{"train_examples": 45211, "image_size": 40, "translate": 0.06, "rotation_deg": 10, "norm": "layernorm", "mlp_ratio": 4, "qk_norm": false, "conv_stem": false, "init": "orthogonal"}
Rows from block 5 of a small image classifier, named by matrix and row number. Rows with one number belong to one neuron. Each number is 500 + 25 x the weight over its row's rms, rounded and kept within 0 to 999. All counts start at 0. Numbers have three digits each. After the name is the row's rms in percent of the matrix's.
After each neuron's rows are labels from the 100 images, of 14976, where the neuron reaches its highest value: "top examples" is what is common among them. Only what is clearly more common there than usual is listed. The data: stained colorectal tissue patches (NCT-CRC-HE-100K). In brackets: how many of the 100, against the usual share in percent.
# fc1: MLP up (model.blocks.5.mlp.fc1.weight, 1280x320), inputs 92-137
# fc2: MLP down (model.blocks.5.mlp.fc2.weight, 320x1280, transposed), outputs 92-137

fc1.713 115:498519518517468531521506533496504577506514494524472555511446482500464545544508521518503516550506531540504509496496525544522487498473521461
fc2.713 094:503478494525514484462454485473507497453508529506487528512508465530475487516465528486507471517461454525521454455469492477479491467519522492
top examples: tissue: tumour epithelium (38 vs 14.9)

fc1.212 086:476506519489503553535531507503511516518508484513459508474483513477474526526558510494521512510514499490538507512493510499513527501478521513
fc2.212 078:535506511488490500485467546475535501476540507478464523496508521509481522538533505508592500511436515493569499479518527480495494486526563480
top examples: tissue: tumour epithelium (38 vs 14.9); tissue: normal colon mucosa (32 vs 8.8)

fc1.543 115:483499486498492495501517474483463472494456495510505492503452489484503470494491485488478475479522495453475489518463528458483491470523458472
fc2.543 121:526512492509492514494495468496536487459487508482463503515483471545467539494511541517506479498466474496502467469477493498489520458532484485
top examples: tissue: mucus (39 vs 9)

fc1.644 114:514540539528481512519476518481514534502538482526472507492500483492469517515500506522530515540489526528529499511504524536530501512459539472
fc2.644 104:493490492527477479455467508461527528452537544492497508507494475527476502498487530529501464523466457497508484457487470482458456470523526465
top examples: tissue: tumour epithelium (35 vs 14.9)

fc1.761 073:513509524510531466512461479448477516464489495513504461479503488487477473466502484515479488504493498492508465510462515488464466481484544474
fc2.761 076:513496474566497486458484454516515505472529522511492447502485498523489482504447525533450530490500466477459497506500502516505435493488496514
top examples: tissue: mucus (36 vs 9)

fc1.228 095:506517550490518521541501513491543525508499499499474472491517484489486516509535506471513502521533481447526516513499521516504486490467531503
fc2.228 076:498502524510480507460471514486522514429498498450494506515505514532501530538523520503519465508462512498521483461497486496470493489524569460
top examples: tissue: tumour epithelium (42 vs 14.9)

fc1.372 092:508502485516502537499520485525541455533495496484456502511509514495511539491476520516528542497521489477482523497485509528535536533491463567
fc2.372 096:453504499448472525506513527485495523521485530503465526490540486502554519477513484522544531527475525524525498485524515500509517511526536480
top examples: tissue: tumour epithelium (40 vs 14.9)

fc1.7 108:496515486530490533504531505531529490521507515488453508511527516503506531510475500509517518509530509499490513504497496532538528544491482574
fc2.7 123:455506496455484513517496533504486510518483506481479533500530506481530515483521475498545507512489526530542507495532514499499515498526514482
top examples: tissue: smooth muscle (39 vs 13.3)

fc1.196 072:468460505479529520501501479493485537478468482497491456475542504488527498488533480467476524522490508484488479498480521493485519525466472491
fc2.196 084:503518509505477521464530493487535533484548518494489507492512501540490528530481568554529526508485508500516503459500489532532503507510533504
top examples: tissue: cancer-associated stroma (30 vs 10.7)

fc1.510 089:514454466539498469458513512519480486488517523445530478511521454495529500479485484500475482489468486484480484482464470466489482495523522514
fc2.510 113:537502521512502483506513467502472493508512485516561496524493520469524466508459507475493506497536483487461523571457493498504530507466456524
top examples: tissue: mucus (48 vs 9)

fc1.266 071:487496514496474546510535525528498517522488451541477516496506548477501524499485502506535533528529529515522526545515519499492517509478492522
fc2.266 081:491501519490469523483482544475524522478541493471468550511518504530520542531517515512575508506443516530522500455519499505493506491516568471
top examples: tissue: tumour epithelium (37 vs 14.9)

fc1.616 080:432466513456555529503485474469503509480457490513502494508513511501506511512533501480483498496529518492494471512452536503464520472492475474
fc2.616 082:496473480516475491453489486492512501442520529452495503514540480553477513499458539542515501523469498498502467455506484506496501504536533489
top examples: tissue: debris (29 vs 11.2)

fc1.320 093:447456503480532530490505468475508538506475525492485485496547464473507521502518501444500496513527500459487482524486525501482481483522477515
fc2.320 092:492475499512493506465517473496539504454532513460509510522520482550485523512469547531492516524483504501494475463505488515505509507526532492
top examples: tissue: cancer-associated stroma (36 vs 10.7)

fc1.407 123:484518514514460560495503501484519528497514505523462537519480526516472524504530521532520502541526509526506497509469514537506515478476508483
fc2.407 093:500471499521494477459488499479513504452516528472507512513517473549465505514457533526484474532475470504493466466496491489484468488526539490
top examples: tissue: tumour epithelium (34 vs 14.9)

fc1.453 086:550518529496485527557516529508501511522510470524478494464476528473464509517521517497529522523536506484529543533486516517526489501480535500
fc2.453 073:525496531506477497469455534480515523492515499466476546477534496530481546539520520517562486502437503494566505481511487509493489493502559487
top examples: tissue: tumour epithelium (41 vs 14.9)

fc1.527 069:463452493495516544473523472491496523500479523504503470484574459475522489491509471462484494512528508444493502522466514495471525468511444546
fc2.527 081:498503498494453501474516507522524491468539503480499518518527512530509536524481537539533532503484508501502476462517500510514507501533549503
top examples: tissue: cancer-associated stroma (31 vs 10.7)

fc1.550 081:473459510521542530478512491491498515501482510510497473496555467472499492507541457459504506530531513455494500545481519495468516475489469527
fc2.550 086:501502500489458513470519503514511496474531504485498514518531503534519530513484542538544521494480501490486479454510500508502515498542546515
top examples: tissue: cancer-associated stroma (37 vs 10.7); tissue: debris (28 vs 11.2)

fc1.194 150:523525543536473538537506492510506520507506494549472519486443537475480485550499505501515510525539511528486529523484508530527501512470546492
fc2.194 131:494509483496499498496457525481501520473490527488482525484509463520483500474522481504518461510448481505522474453497500478461491474506535465
top examples: tissue: tumour epithelium (38 vs 14.9); tissue: mucus (25 vs 9)

fc1.605 112:487505496471458543521550469503497487522464492541470510492453533481506489510531495493518500486536507491505531503470508508518533500472497513
fc2.605 106:500495479481499489505452548503518512498509513481470546484510481505471520486541501499556502518431514525553493472528530476468492489509535478
top examples: tissue: normal colon mucosa (26 vs 8.8)

fc1.146 083:495478481508511436482516489498475460455530491464546449504536520505517466490482471491486490466485473490499458497491480451494505505491487502
fc2.146 124:546498526512524488520497479529481486530511478549532471489480511473487469511494504496477539486542491496504518556498507510516473504495470517
top examples: tissue: mucus (42 vs 9)

fc1.55 093:516503533502486523515512510508517538512506477512482478491529498487490503506551499477509516521536483448512525541484530515505491507469525504
fc2.55 077:500516526515477497473487523505523516443512491457487531508493513521490525542507520516540484503461499498521483448512476501471486475507586488
top examples: tissue: tumour epithelium (35 vs 14.9)

fc1.18 107:499486483462459526522506460523508496526515518511477499481469505478484552504506537507526532500498561513496522488508521517540513511525499519
fc2.18 102:464485495475467501502461549481510506478480523490481546494498496503500508504531476490533468512463528526516471456491522473479515465537554467
top examples: tissue: tumour epithelium (38 vs 14.9)

fc1.165 062:519486518538508457514494505488452480492529472455502468521509494460499482501486442484518501468464476485501503534500500458496492487480525511
fc2.165 088:552503532515509502515518471511501474504521460533527477472510529483494478524461525499466529505553489477480518547484482495496492524488482507
top examples: tissue: mucus (41 vs 9)

fc1.124 141:519519524488484539555513491525498482539500504542471547482433539486475523544514518508513539514516520526497539500526519527534537516519505508
fc2.124 131:468520471477498493521470537492517518487482501481500522496506484501507506484530475482528469516479512525515494480519517482474511476503534478
top examples: tissue: tumour epithelium (38 vs 14.9)

fc1.314 070:438482491473548501534526488466496528508458494499506450489498520502516500475549515473493513476493511453485492485471549478482488501494435465
fc2.314 093:506501513503482515470519483489522517502513535503465509485538500554475536507492541548543524510495520489524486456511480517522517517519537484
top examples: tissue: lymphocytes (44 vs 11.2)

fc1.140 063:461482512476520537503539485451488500490507474475511492521523532468517515525496470503489478455543510463495501507475521493489517487464446472
fc2.140 070:497474489512467491475512478492513487451522534462484472499527508524487526516476550543513509511485495486490457465496478501517506514485530515
top examples: tissue: cancer-associated stroma (34 vs 10.7)

fc1.258 109:501505521499507491510495469463455483494464491507494485501437528489480494485520481489474487495488498496473477533469514476485510451503495477
fc2.258 109:533522498530504494476494473510521469464512527493474499515475492536438531520491519521483490480492462497474476487495503512521467465525501498
top examples: tissue: mucus (43 vs 9)

fc1.642 099:530536491494506511545512501508506472545491544512472483487495500518450544485497517517509539485464510494516521467527505516534547513502458498
fc2.642 089:469503504477470483507467524480508531485484490479477526505499524484527494520531481486492495552505570522504516477510508487477507481505535459
top examples: tissue: tumour epithelium (39 vs 14.9)

fc1.577 085:443469513468538528507525491469506523483498503483509486514530474482520523506509506495483508506556499464488476528475545505469503483506466483
fc2.577 083:498489491523479491458501483488533503443533520457506504510526490556461516506461551529519506522484494496492461461518478511498509508522528504
top examples: tissue: cancer-associated stroma (37 vs 10.7)

fc1.166 100:487494520521474521516526503502492532513519478523464502509503523460498510522503502483512508535568509468537519528477510526500504503473507507
fc2.166 079:511498499510473495468485523481508522471539510497479516497498480536447523527501540548529498509442475509552482461508484521483494479511557470
top examples: tissue: tumour epithelium (33 vs 14.9)

fc1.636 072:434470499474546507529515467473501527502439492481509452483499509509523503478540508476503502479498505453483488485471541469472501497497429487
fc2.636 094:513510515486496526469514483492532520504519537495473500480530507553477539518491544548533519503494526494526488454504478522522514510509528489
top examples: tissue: mucus (34 vs 9); tissue: tumour epithelium (34 vs 14.9)

fc1.117 109:529512511515487507490526521538530487522518510487475517515536515513496553507456537512495524498526500487497507479510500531526512537511478531
fc2.117 120:444491489466489500505504532480478495534467508498487556506529506495546501483496461493532511530477529528523492484524516486481534491527527474
top examples: tissue: smooth muscle (33 vs 13.3)

fc1.658 078:430467511464525536504533493477499508497487496484499490514539513500535542523512514490473504508537495470491481516487541486484505474528442484
fc2.658 087:511486500518478502455499492491526503456532515474499505513515494553468533521466555543514511527468493509506469452517476529506502503533528508
top examples: tissue: lymphocytes (51 vs 11.2)

fc1.249 087:487504497503467558508512496530489524530500473552471525476511518461504490516499488494540504533534560506514522545519520502506522491493483515
fc2.249 080:512504525476476470500451556479525504477531506470469524503496513513498534523506500509572502490447489505548512458518515484487498473510560471
top examples: tissue: tumour epithelium (40 vs 14.9)

fc1.611 108:507518481523490531504540499530535478525508513496461514513522524501498542510470510521509521512529497480491509499501493529546534543500457570
fc2.611 118:456504504457479524505519534500495517522484511493472538499527498491537513488523466506552522512492535534541496508531517501511521504527520491
top examples: tissue: tumour epithelium (33 vs 14.9)

fc1.592 075:530498523452556429496501510476505476508497496453533511514524481483510511499545485458509499509467486522509490510567478480481512493520466523
fc2.592 101:517496498517484531504509510545479508542533459518524477477500512456511494522482515499472538483532510519470530572485512503530496519471454546
top examples: tissue: mucus (40 vs 9)

fc1.354 118:486495490492500498507514475487470460491451501513510496499456498488504472498501485484468470472516497447470481516460526456481498467525456474
fc2.354 122:524514486503493509488498467489526485461503512480465503515488463546466540493510540523507484488467475495503468471481496492497524461527489488
top examples: tissue: mucus (40 vs 9)

fc1.233 096:508503489503464565532530461520491491533493519546472535488463530478516476519496487494536504494538490496501526529461515519526538517478504553
fc2.233 099:492514481470478491513477541495504510497499524477476522490508500501493510486521498505560501513444522514546508458534497475464503488502534463
top examples: tissue: tumour epithelium (36 vs 14.9)

fc1.337 085:541468506515521446497516492472477467494503487456524474513514534485519466512497484462479476486504476485468472510455452476491525517475502539
fc2.337 109:540485510532490506486488483539481479529518474534524468483480482463504452507466504492439525498528481498469497551473509499496468494492458536
top examples: tissue: mucus (44 vs 9)

fc1.417 082:505506542492523529526514497504500506508476505498489472486501487495487507505496506482494525491495521483497532511474523516497483513481488486
fc2.417 073:462496479501481508486475490500521509481498540454456522520544509525511539488516509500522491523474520510456489453502493513480527505507532491
top examples: tissue: normal colon mucosa (29 vs 8.8)

fc1.309 106:501488501451499462527496534521490493534492500470531518533501498473511526514545500472523533499491502541508525524553500479497534470560462524
fc2.309 120:516524493528479513487527491519472504533516458512527491492500501475521503528478524514487542480511492531480522541474516514535538509472443552
top examples: tissue: tumour epithelium (46 vs 14.9)

fc1.335 146:523530534500484537552506490517494504533509507546473546472435537491466523557519514507506536512513535533489534503529521523522525509509526492
fc2.335 131:475517472484500500521458529500523524482468500470499510497502476496501504479516485484516466522477504518498486478511505483467518467493512479
top examples: tissue: tumour epithelium (43 vs 14.9)

fc1.583 080:493537545511471525520523498505510530523481465544488493510514496493473520553519498506557545536489527535535515544501541507524519505463501496
fc2.583 076:491491513504481492498453527493521514457526506455469529501525511519511522514526510517542478514464504520523501450508489490467505484526537471
top examples: tissue: tumour epithelium (49 vs 14.9)

fc1.536 071:466484488468550495527502480476497526514451502485516452502486516502508476470538510472503511483491518452478502503479552485476488483499444475
fc2.536 085:511507506477502516465507479485522510511511530494465505480535510549477525514502541550547536505491521488525484455517496521524517517497520495
top examples: tissue: mucus (59 vs 9)

fc1.558 132:521531482502462526515475521503510563518513495534467538496454487488488506508507525524523504531512547531518513501485537542515472496493534475
fc2.558 113:489487490512481471461478515442491518467490530497511505503490482533471507520481520512482490520457461538511454452486490477464492493527531470
top examples: tissue: tumour epithelium (37 vs 14.9)

fc1.730 096:501488492567507483444478503502491515466514535476508502501508440505513495462484480515482448519480486488479467483449464492487454503496566486
fc2.730 096:527489501515493473494502453502491475498526507494539456516508507484538470482453506478484489472524476460445510547438494500497520500466455535
top examples: tissue: mucus (42 vs 9)

fc1.505 089:472488496480491499525482519497490475485442492507508514507429509491532462499502488474485486503520518459494484511490508477468493492526491449
fc2.505 086:525489513514478494475502468494510495489532529489487480477511487520479541509503509531555510482475494483516481470506481499521499509520544520
top examples: tissue: mucus (48 vs 9)

fc1.16 085:439472460499497522480513464493487492493440523523509493473498504482543479492543466474508470466517531496472476515464502478482519455490476551
fc2.16 082:486510485500463517473532493505525516469532502475467483503525497532467543508482553551506517511491507470511496449507485522515481509506522486
top examples: tissue: mucus (67 vs 9)

fc1.399 147:515530525492485538556506495519501494539504516548473546475440535498469527555516518518507543516516528528502533506535522526528539512520519502
fc2.399 134:469514475486498493529459542500523529477481495467505512497504479499508508487527481479521467522480509521507494485517510485465511463497517476
top examples: tissue: tumour epithelium (41 vs 14.9)

fc1.93 098:500498490523499547495539493527532455531494508496465509523497524507516519508458505503504524498537492494470519499488504537539534528498462571
fc2.93 101:440502481461488533515502533491497519520477513489471539503534479500549509467504472504551523505484519528525494496524522487504518507515519487
top examples: tissue: tumour epithelium (34 vs 14.9)

fc1.752 084:523495513509510534525523534506497542530518473513466500485499516476481514528518500498533523523548523496526535565502517506523474516468533497
fc2.752 072:498521519501474498492484527486526525461536480451475534497512534522490545542512533526535485467462502501528504478498487511515503492478556477
top examples: tissue: tumour epithelium (35 vs 14.9)

fc1.647 070:503470520486503481512475513511432474491457476517518473504532525461472444508497454468521510502515467479519492538479494475471486491503506493
fc2.647 082:548509504524505504480495459521515500483522483528502469476508526499479489541463528526483529511537481469462509523507489509532456522466486515
top examples: tissue: mucus (49 vs 9)

fc1.141 076:436471465481523494492476485489479508484443491485515469512533472470520449467512462478489496453459516513519475511491514461476495465517511498
fc2.141 083:526501505508459514473503506512512495487544517510460513479511510525462545531496521545539522486474514492505474455531500516539483508500550480
top examples: tissue: mucus (44 vs 9)

fc1.624 077:431435458448521523479510478492489515499479519493489465497527485494546481504514483454494498503518488457490464509475528480477472511489460500
fc2.624 096:521500518512497501453515484485524513480536536484499504475537506549469529508492538538518493512471519498530491446515474524518520512514528498
top examples: tissue: cancer-associated stroma (27 vs 10.7)

fc1.195 140:524530508515471537511475510528525526510500516535468551484499501494463513519498518521533519523496536531517522493498522532528490509496532479
fc2.195 125:462491479490497482488458518470511510467486512470490537528497478502515498482503480485498458531465497520500476470504483478458509466515541471
top examples: tissue: tumour epithelium (41 vs 14.9)

fc1.143 101:493492504489479503526469492492466479467443472512501497510437510472506482489507498474481464499516482458459494530480508477461498479511487452
fc2.143 105:532510508501489484478476470484530477463512519500474489508486483523438530495500525515506496488469460498507473489490489490494478490522527485
top examples: tissue: mucus (49 vs 9)

fc1.727 073:444470514497514514507573494489473543502477482487497485499516464458507537524536497483496509500523496488503495536492535474495504475503460493
fc2.727 079:501503510517468512454514489495519521470531501473493527516519505551473528534478548541535513525485513509494474459519491522508497516515542501
top examples: tissue: lymphocytes (58 vs 11.2)

fc1.688 093:491497528487518526519522501504521515496535497488480467503523520514497500498516506487503495520532457436490503539467522500497470504451511473
fc2.688 083:524493509531460492457500492489530508439537529442504504508515508546485548517496551537507500493475481485484474458497472541495485509523542486
top examples: tissue: smooth muscle (51 vs 13.3)

fc1.231 087:521466506524517455473507493501477465477515512435521483525532497490510468489472483480477457486490456487456466501462457475491503524473511523
fc2.231 111:523482504509504493502494473513486468518509470536541449483495508477516449496458512483450521504545490471468513550458506490492478500501458516
top examples: tissue: mucus (45 vs 9)

fc1.330 095:436460512477537532506534463471500516486482502491489475511531473499511528511515520488471500502549496448486467507474537504471490497499454498
fc2.330 088:500479494519473488444500490493519513449524522464512511513530480554476519514461547527512503536475502510501461461515485513481504504540534499
top examples: tissue: cancer-associated stroma (31 vs 10.7)

fc1.86 088:522516530530524527482517506519518542518502491525470468478541468474474496502538470469514500510500480445522518531501491501510460507464514500
fc2.86 091:503517521532458498469508504496515521463518498456494503526522547515520545539500528521518495500494522491473491444529457517501501504507554487
top examples: tissue: smooth muscle (44 vs 13.3)

fc1.388 068:453431493480547538491524463470507544488460516494482479506581488500513508479525498466470487514510488456489469508487513485469456490503507504
fc2.388 073:473472505516452503456528496490509509464543528466496530516519492539504544542482535537524521520485514515498469465529492524522515488539563505
top examples: tissue: cancer-associated stroma (33 vs 10.7)

fc1.359 080:458461515454531540490507473475489477502448513500482476470528470504517530485536509479458492484498502474472476512468545455478484440524457495
fc2.359 082:511501505518473492457514490492526515454534499473511506523526503547473533543471539543528511529474504515492479462524480525504506497533542512
top examples: tissue: mucus (50 vs 9); tissue: lymphocytes (38 vs 11.2)

fc1.765 094:515473478514495464483516492520476461457530489462542447502532509496516443496459469484471467456496477488495466513514503460499494506491482521
fc2.765 123:529499535508531482519517484518492483525515469549520472484465505468484481522495495493475521485555479480501523564502511515509477501492466517
top examples: tissue: mucus (34 vs 9)

fc1.690 076:489522526487482533503533518512501533532502485552485511511509516475487493548512492492533526515525551542527536550509536502529486512479514497
fc2.690 078:487500511501499470506467530475536516473522510460471539486524527519514527513503519510551474489479491497512503454505502478492506500496552482
top examples: tissue: tumour epithelium (44 vs 14.9)

fc1.363 095:455476509494518517499511478467519529494498538472481456547520502518536507502550511478512520502543501434500499508451488512487515508487486502
fc2.363 086:465483491465489535476517479480534519502514547487452527480543470555501530468481537546526529512484530499520471445516527504514510518522525492
top examples: tissue: cancer-associated stroma (44 vs 10.7)

fc1.390 122:507517494518483543500549488542533463531502522501473507513525518501494530510474514514515519506530491482492514497497499529544534540495471561
fc2.390 133:456509487459481500522505548485497508511483500494483543499521511489527499487537475494535507525487544534544503486534523490496520500523524463
top examples: tissue: smooth muscle (33 vs 13.3)