config.yaml
crop_scale_min: 1
parallel_block: false
inner_norm: false
patch_size: [4, 4]
width: 320
positions: "sincos"
loss: "cross_entropy"
optimizer: "adamw"
max_steps: 9700
Rows from block 3 of a small image classifier, named by matrix and row number. Rows with one number belong to one neuron. Each number is 500 + 50 x the weight over its row's rms, rounded and kept within 0 to 999. All counts start at 0. Numbers have three digits each.
After each neuron's rows are labels from the 100 images, of 14976, where the neuron reaches its highest value: "strongest on" is what is common among them. Only what is clearly more common there than usual is listed. The data: stained colorectal tissue patches (NCT-CRC-HE-100K). In brackets: how many of the 100.
# fc1: MLP up (model.blocks.3.mlp.fc1.weight, 1280x320), inputs 0-63
# fc2: MLP down (model.blocks.3.mlp.fc2.weight, 320x1280, transposed), outputs 0-63

fc1.718:479521462477493479465529464519525425495519507649473488441462597521474414396527533566477510477450498493464517453569470514427449426465458493455496447503500557539490475422487493458618487517463642
fc2.718:512330489425503474510483513538477520530552409522462441477528520519590509560596523520519480524455524507489540472503411470500458590527529497477504518561520510508574587518619504547466468485525495
strongest on: tissue: adipose tissue (38)

fc1.609:456416532486483540600503591614588493589550477547493414537478495438482487515401545492654523564494476509513497420563519535534434507490522568488486565469494501450501508507550564556504483528510564
fc2.609:548522551498524413563498540485526554526412501536494559487478393427477516517529588499501568552581665491554502497426427481454528551504588533512560524568549612532475486519553520469502512445547545
strongest on: tissue: tumour epithelium (34); tissue: normal colon mucosa (25)

fc1.141:455535457514593551485483506536561452521551498441438464514494519496569481559546522452477441518463461498487493425545496531515473493467506532435449580416444455452461538517563478514395432513499354
fc2.141:512455622513515492548546503410455505480505490566467558481452466507542479484502566578459491465434598513470483452417477445409422555474464434461499495512499585516430522523584462445412441447475542
strongest on: tissue: mucus (26)

fc1.360:560490389379467461469483485542493515504439559516592493519493549503476557507549480555483441494566518451500624537477588559600565559527531517573513491587559470536579476456457540473516543526528612
fc2.360:512517404511552548426540438554509557556500492462529511462486552456473505479492393487493492482587382580477542528554557567559518474519542569457512517471519511546576517601497448531545583570556551
strongest on: tissue: mucus (53)

fc1.658:512496505431520493489548554546508473486445543549514438489457551447509554523550598502511446522545524480529562482549490578542566514526553510549539543598550525517517496445517598530550591445508653
fc2.658:525520419495548492401507470481448579497413548567538533517501549485380550542518416562501472480612428472479552533508506497511546552601581498533553581514538529571561518557413527527555533544574520
strongest on: tissue: lymphocytes (95)

fc1.77:550496465479545482454461533490441497450429530569537458508460580523359597512551496583459462502587492430451582544568534612563622540563567530522488549547557524553577539453483605541560562503498571
fc2.77:484519508531595520476598514529523644526428528497484563425476469478448503495512519514491501508552539552524526459480522540479490525540524522467492559458479573508545522584467437485486471546604507
strongest on: tissue: mucus (65)

fc1.180:455474478525548513539476495514502540470414416503495552460479553504456400398492505483532510482518530507489583546578451565529494460532496562458500505476558457540461534536511486472588511552516519
fc2.180:529421515519529521466477494507491496454557424458471459506551549532625532567561480518532482530490388539453591525618536593626496427524463523476540527496505488499534555542559484509502511411531510
strongest on: tissue: tumour epithelium (36); tissue: mucus (25)

fc1.740:434532516548493554412520434466455504449572480510473496485454551567582422511659505576442514430465462524416469561476489529391471425455416393459436481467421537450484487401510466484496512480453496
fc2.740:470372536417498524562512535488501448561569475500451455507501446534595477509518596505494441509376575495530506421490426481437407529477427468503473519491461474488448524496624466514375365507427443
strongest on: tissue: adipose tissue (27)

fc1.504:599473488443413386479472481505482473500429573469533575519515421451470574508451455479531543526541507452558495484398529452549544569493551563542537509608550546516462386538473558431459542361527478
fc2.504:508609434502478515417446452531484549475446497475571553578543530467406597500426392519582468501589423460460497550564548509534548472496537545538549516501577485491555502493381530497593534525528463
strongest on: tissue: debris (42); tissue: mucus (39)

fc1.503:602453490420393380504483558501471499521435547544544533509501431431516594515471525465467555557528534511583511516418480433467515571522561521542534509598557552513471367511502540464486539406488490
fc2.503:561600456514483446408450448470462581474411541499575525520508542480380595497496432497538500480630458442461539570498533520546604555538551502569552511555583504545577495512384574511600562546543482
strongest on: tissue: smooth muscle (31); tissue: debris (30); tissue: mucus (28)

fc1.81:574525428469525478434477511431529551532428530393555531508494446555513515528645557483506505483569551414483592577434486551534539537536510508538527500547574449558497498496470469409518522491528466
fc2.81:528487504538550559449521477564432439425521484481462513486587562491566542538487462525525466510503387542459592562612612569621474420527476538460518524453470477469547515512508495527459539499547526
strongest on: tissue: mucus (37)

fc1.239:459446509472579528585524608573588482581514525546465385526426513491521522570588581524569504546474494424503514424551517553507464539491533524537536649477487501449515513532545583541463481492521579
fc2.239:527559554560558492538538569460520549468391596511526551508475354473455514480494579465490573534540643493593516498395531472515562557504552484565548527503517579503482464538505497420493489475613484
strongest on: tissue: normal colon mucosa (44)

fc1.153:509408548429527482532513579564554485586445493607513398559445515410573498557548555484543448556509502549530523496529467518509460554533648568515558591564523506458460495598553565527453514499521535
fc2.153:552600474507471494431507434486433526475452549586514527452467526425479501495518528468507573498577430529476468604518490453561622509518515523466522503506549537482606447489435463506618617479585546
strongest on: tissue: normal colon mucosa (58)

fc1.615:563486509481483456529489514514448481513467495621541449530423511424510556564516514500478512513519499494527559514506545509585536607531550508529503565604543565509514470545532609617521563491461567
fc2.615:551570436482536440456472501478494542490405545532599516542521515490401562512495426509485495507645493453506559530528513460522593531564578495533569533548550522567530486557395529521569538538564455
strongest on: tissue: lymphocytes (49)

fc1.151:504497481444449494443549453491512519449406541606523521539481529415492533495470467595453388477567529454535535484511482540560650534528572471594604505569550504540521517484463577504553599430498549
fc2.151:500513404514548490426499519569512532563478541510525535498477486497481525534540481512515502472610434514501536520504541599513562512529596528492544543515559503527554541589462506535593583552584484
strongest on: tissue: mucus (50)

fc1.167:514422474403510520559473582552549463543515540439544429562471549498471559554476469481595477590496453486527564454534585505536455522492559595553487571505452509425477497508491607558444457468495497
fc2.167:491551475503552453459531485486489622568442630495523585457479380452434536466478533459506522481598571502556483529412480503474561523560604519489504513474486582572523481566482529464507501503599544
strongest on: tissue: normal colon mucosa (54)

fc1.705:581467519407438406499454512484489497585472489541522558518404462442526456534560470468511476502524427574501542547557484502487450536495558579453528557563509559498422377588555595538420479501536478
fc2.705:547577472509499509454535445517489561474458555561533461426509548420506499459498463469479566497591387569507504576537489444569550459475524555469508482459504498454619456468419437487576591503585560
strongest on: tissue: cancer-associated stroma (27)

fc1.221:481452523488526522609497626622628460560530518539491396517441504446521518509461568521617518575475482458515482399554506552509456539470551578493487599493483468428480508503552550520475457497518563
fc2.221:581535572514522460531518529459515508504414552540499550477499398428473526483480557462507581560528646488585533489401470488488562560468598524527553541550528607510512495516532495465475484474571539
strongest on: tissue: tumour epithelium (37); tissue: normal colon mucosa (26)

fc1.286:492500575550452524494435462421451497517572457370507538538480525517541458498571488494477475506459446529416462529434451436414453453458430429495447435472406461468412481468510466434410459447459370
fc2.286:491419556437474502530526513501552405501591507466461504471523436493583436476490615500496480509358542501543496420475466464428442492470400473504451446490434496458402472442619417444373427474410467
strongest on: tissue: adipose tissue (31)

fc1.539:557404449398509496511427570594464480515481480500511409522484515491460483534557480460494500548513419500460605529564578567574468534496538558479461577529490466508497448514527542526410518538481470
fc2.539:538537435532523469452560474473528584531403555568504586367418559441453458540487471481472520475624422586495498529517503468491492470548567552396556506453507554529491460540506427487575510504562570
strongest on: tissue: cancer-associated stroma (39)

fc1.290:439596473513545521439559473566536500439500504656461516416410580506542428438473507577456469442474439520494481447607476576418457436473498463444478478455489533569488537465480483510583457545521677
fc2.290:515316521440514540537553548552475460510546429541424423444522535511601433551524519550497485500442547566495535430498419489470409541513492535485509523482469523482496579491668496550450469478465582
strongest on: tissue: adipose tissue (41); tissue: mucus (31)

fc1.322:519511478565495443500538437473448499452461490705515503540447565414467545502469470603448469465548540473534543528491556442553545608499535466568555522571539543543528528485509575657577570494435618
fc2.322:518547444479538447446443546516531534501438552486585497562531496498435588528513419512519492521580466450534561494520523531538566523541600528537559566514532500539522482577425541508553531547570431
strongest on: tissue: mucus (64)

fc1.512:606554531434449423442443466471518578490442525434560529514490395516502533462473515474597578514516572487576553542377528454571555525575541513559546470482519466516595447530448498424553581473540450
fc2.512:481561406491529566458513516611514509491527489491512491519566538431500525540442405492523478536564322513487534562603544529581551414461498555457484523462505416421551467482432470535550576550551512
strongest on: tissue: debris (29); tissue: mucus (25)

fc1.214:497486472530489504544410556610482481493523452413483507598652560439366489446273445491546527525504462496526518460529500444516457466508525520474443457448486482534509481494444496485470453549503424
fc2.214:507396522464439423552473537545518527542520555502490616458516504454540519421474564552537493497454531507441473449435514487457397486519535535449510433449551524598436447538488517352454436396523529
strongest on: tissue: smooth muscle (48)

fc1.236:455559499539501557435524450477457468444555462515444519461471557552572417488569518520419482445471443509416446476520401536404479419473451407455424454459446469492446513415497447467514468502437498
fc2.236:496354499432512531577508572497549422552563466492465460484512473525604473516527573516481437524392547508504508405492481475452411512478465483495481527476439486468434537503622462513351385487459449
strongest on: tissue: adipose tissue (47)

fc1.563:550522467418465434435467503540543526462422546547562528498514573466421554488477535552502464492570555455503563498535482510581612533517577540509553527608586541566519498423496570529535519459509592
fc2.563:518483393507579518391534495545520597524441558507542551506513506449403556529499420511516481517599445515515545498481541529523493522528574560480540547505510510525540515561445485560545552559575481
strongest on: tissue: mucus (54)

fc1.276:461556505548497545451495490451487467454546467404475532481498540540622411510608520483427441476470450515421469480498394532414492425461443410487435456465456434478431508403525440445448478495453378
fc2.276:477368533440509526566521533486515433554555455478467505496528465529627464517510580526473445487392540522492467424499458463429416500482448461491513487478460492463423533488629422466352410474452433
strongest on: tissue: adipose tissue (26)

fc1.414:545463499426469435545455551552496479523448520590540464527421446420529518591555537488490497534518494552517522477498540524599503574516616537516558555604538542531440451564526604571451500475512546
fc2.414:537570472521485448475496487472489553487422534550577506514499532453426543510472416519517534502645430473542504585523502438518610498527561514525563518527560507513553454517399500521605579520575505
strongest on: tissue: smooth muscle (50); tissue: debris (29)

fc1.338:499489517464570517502512544501488457479412544556495437485415551456517554520565558535447464507559494460520553500605492569520599562573585486511554581557521545507560480499492575537539570435521580
fc2.338:541553477520595493449521482449437595497391570534543515480492517499364557539497423568468499478588516471490513523501509495495561565577574521534551572487512550520571514567409528530525501536602503
strongest on: tissue: lymphocytes (98)

fc1.719:502455562413505484563472535548471485551487528601556474524425507426519495583538533529491505504514498512479529491547545549584477549501628517550549557568509560538467459548515598567481537477514584
fc2.719:539537433511516458470499501477499566472407528557577501525505526479433553543497426526505513521638442455516517576519494435494565527581595513528582534531573508566557493530401520543621565541572493
strongest on: tissue: lymphocytes (78)

fc1.717:543459533426465434541512550518488481496448533553484415478400496417520538557540588479485525519551474471534530510507496529494528604568563535503568596579543575526514421533527576506459523431505532
fc2.717:545584486515517472433492473456474538470399555523560534520527495481365569504469432516479516481618455443484540562509539489539596558551563484557577536550545530517568448515362537525546562518557477
strongest on: tissue: lymphocytes (71)

fc1.147:565480528499521451532504496480409505522446507617508442511438501437499548561567524508443512485553501495513531551516519504555543625551568519521555575585555573518553468523518548579495574500499559
fc2.147:558537449506549466469484510463508550490412536509582501530502497472383554537517430494491486495629473454535561525514522482535564560550560509509567545568558509549540454543384523539573543519562448
strongest on: tissue: mucus (60)

fc1.558:473553516533479538480499462525464479461563454604446509436504569488506406379446498542457517464494445532434444480559431506426471423463452467433415433454468506567457528395493433513598484526438593
fc2.558:490348516443525481565506549541543452557566471507459465494503506519587474502539569531511446511427559504522506390470453502457417544491517497500491523503463482510459575540619502499369385492473457
strongest on: tissue: adipose tissue (41)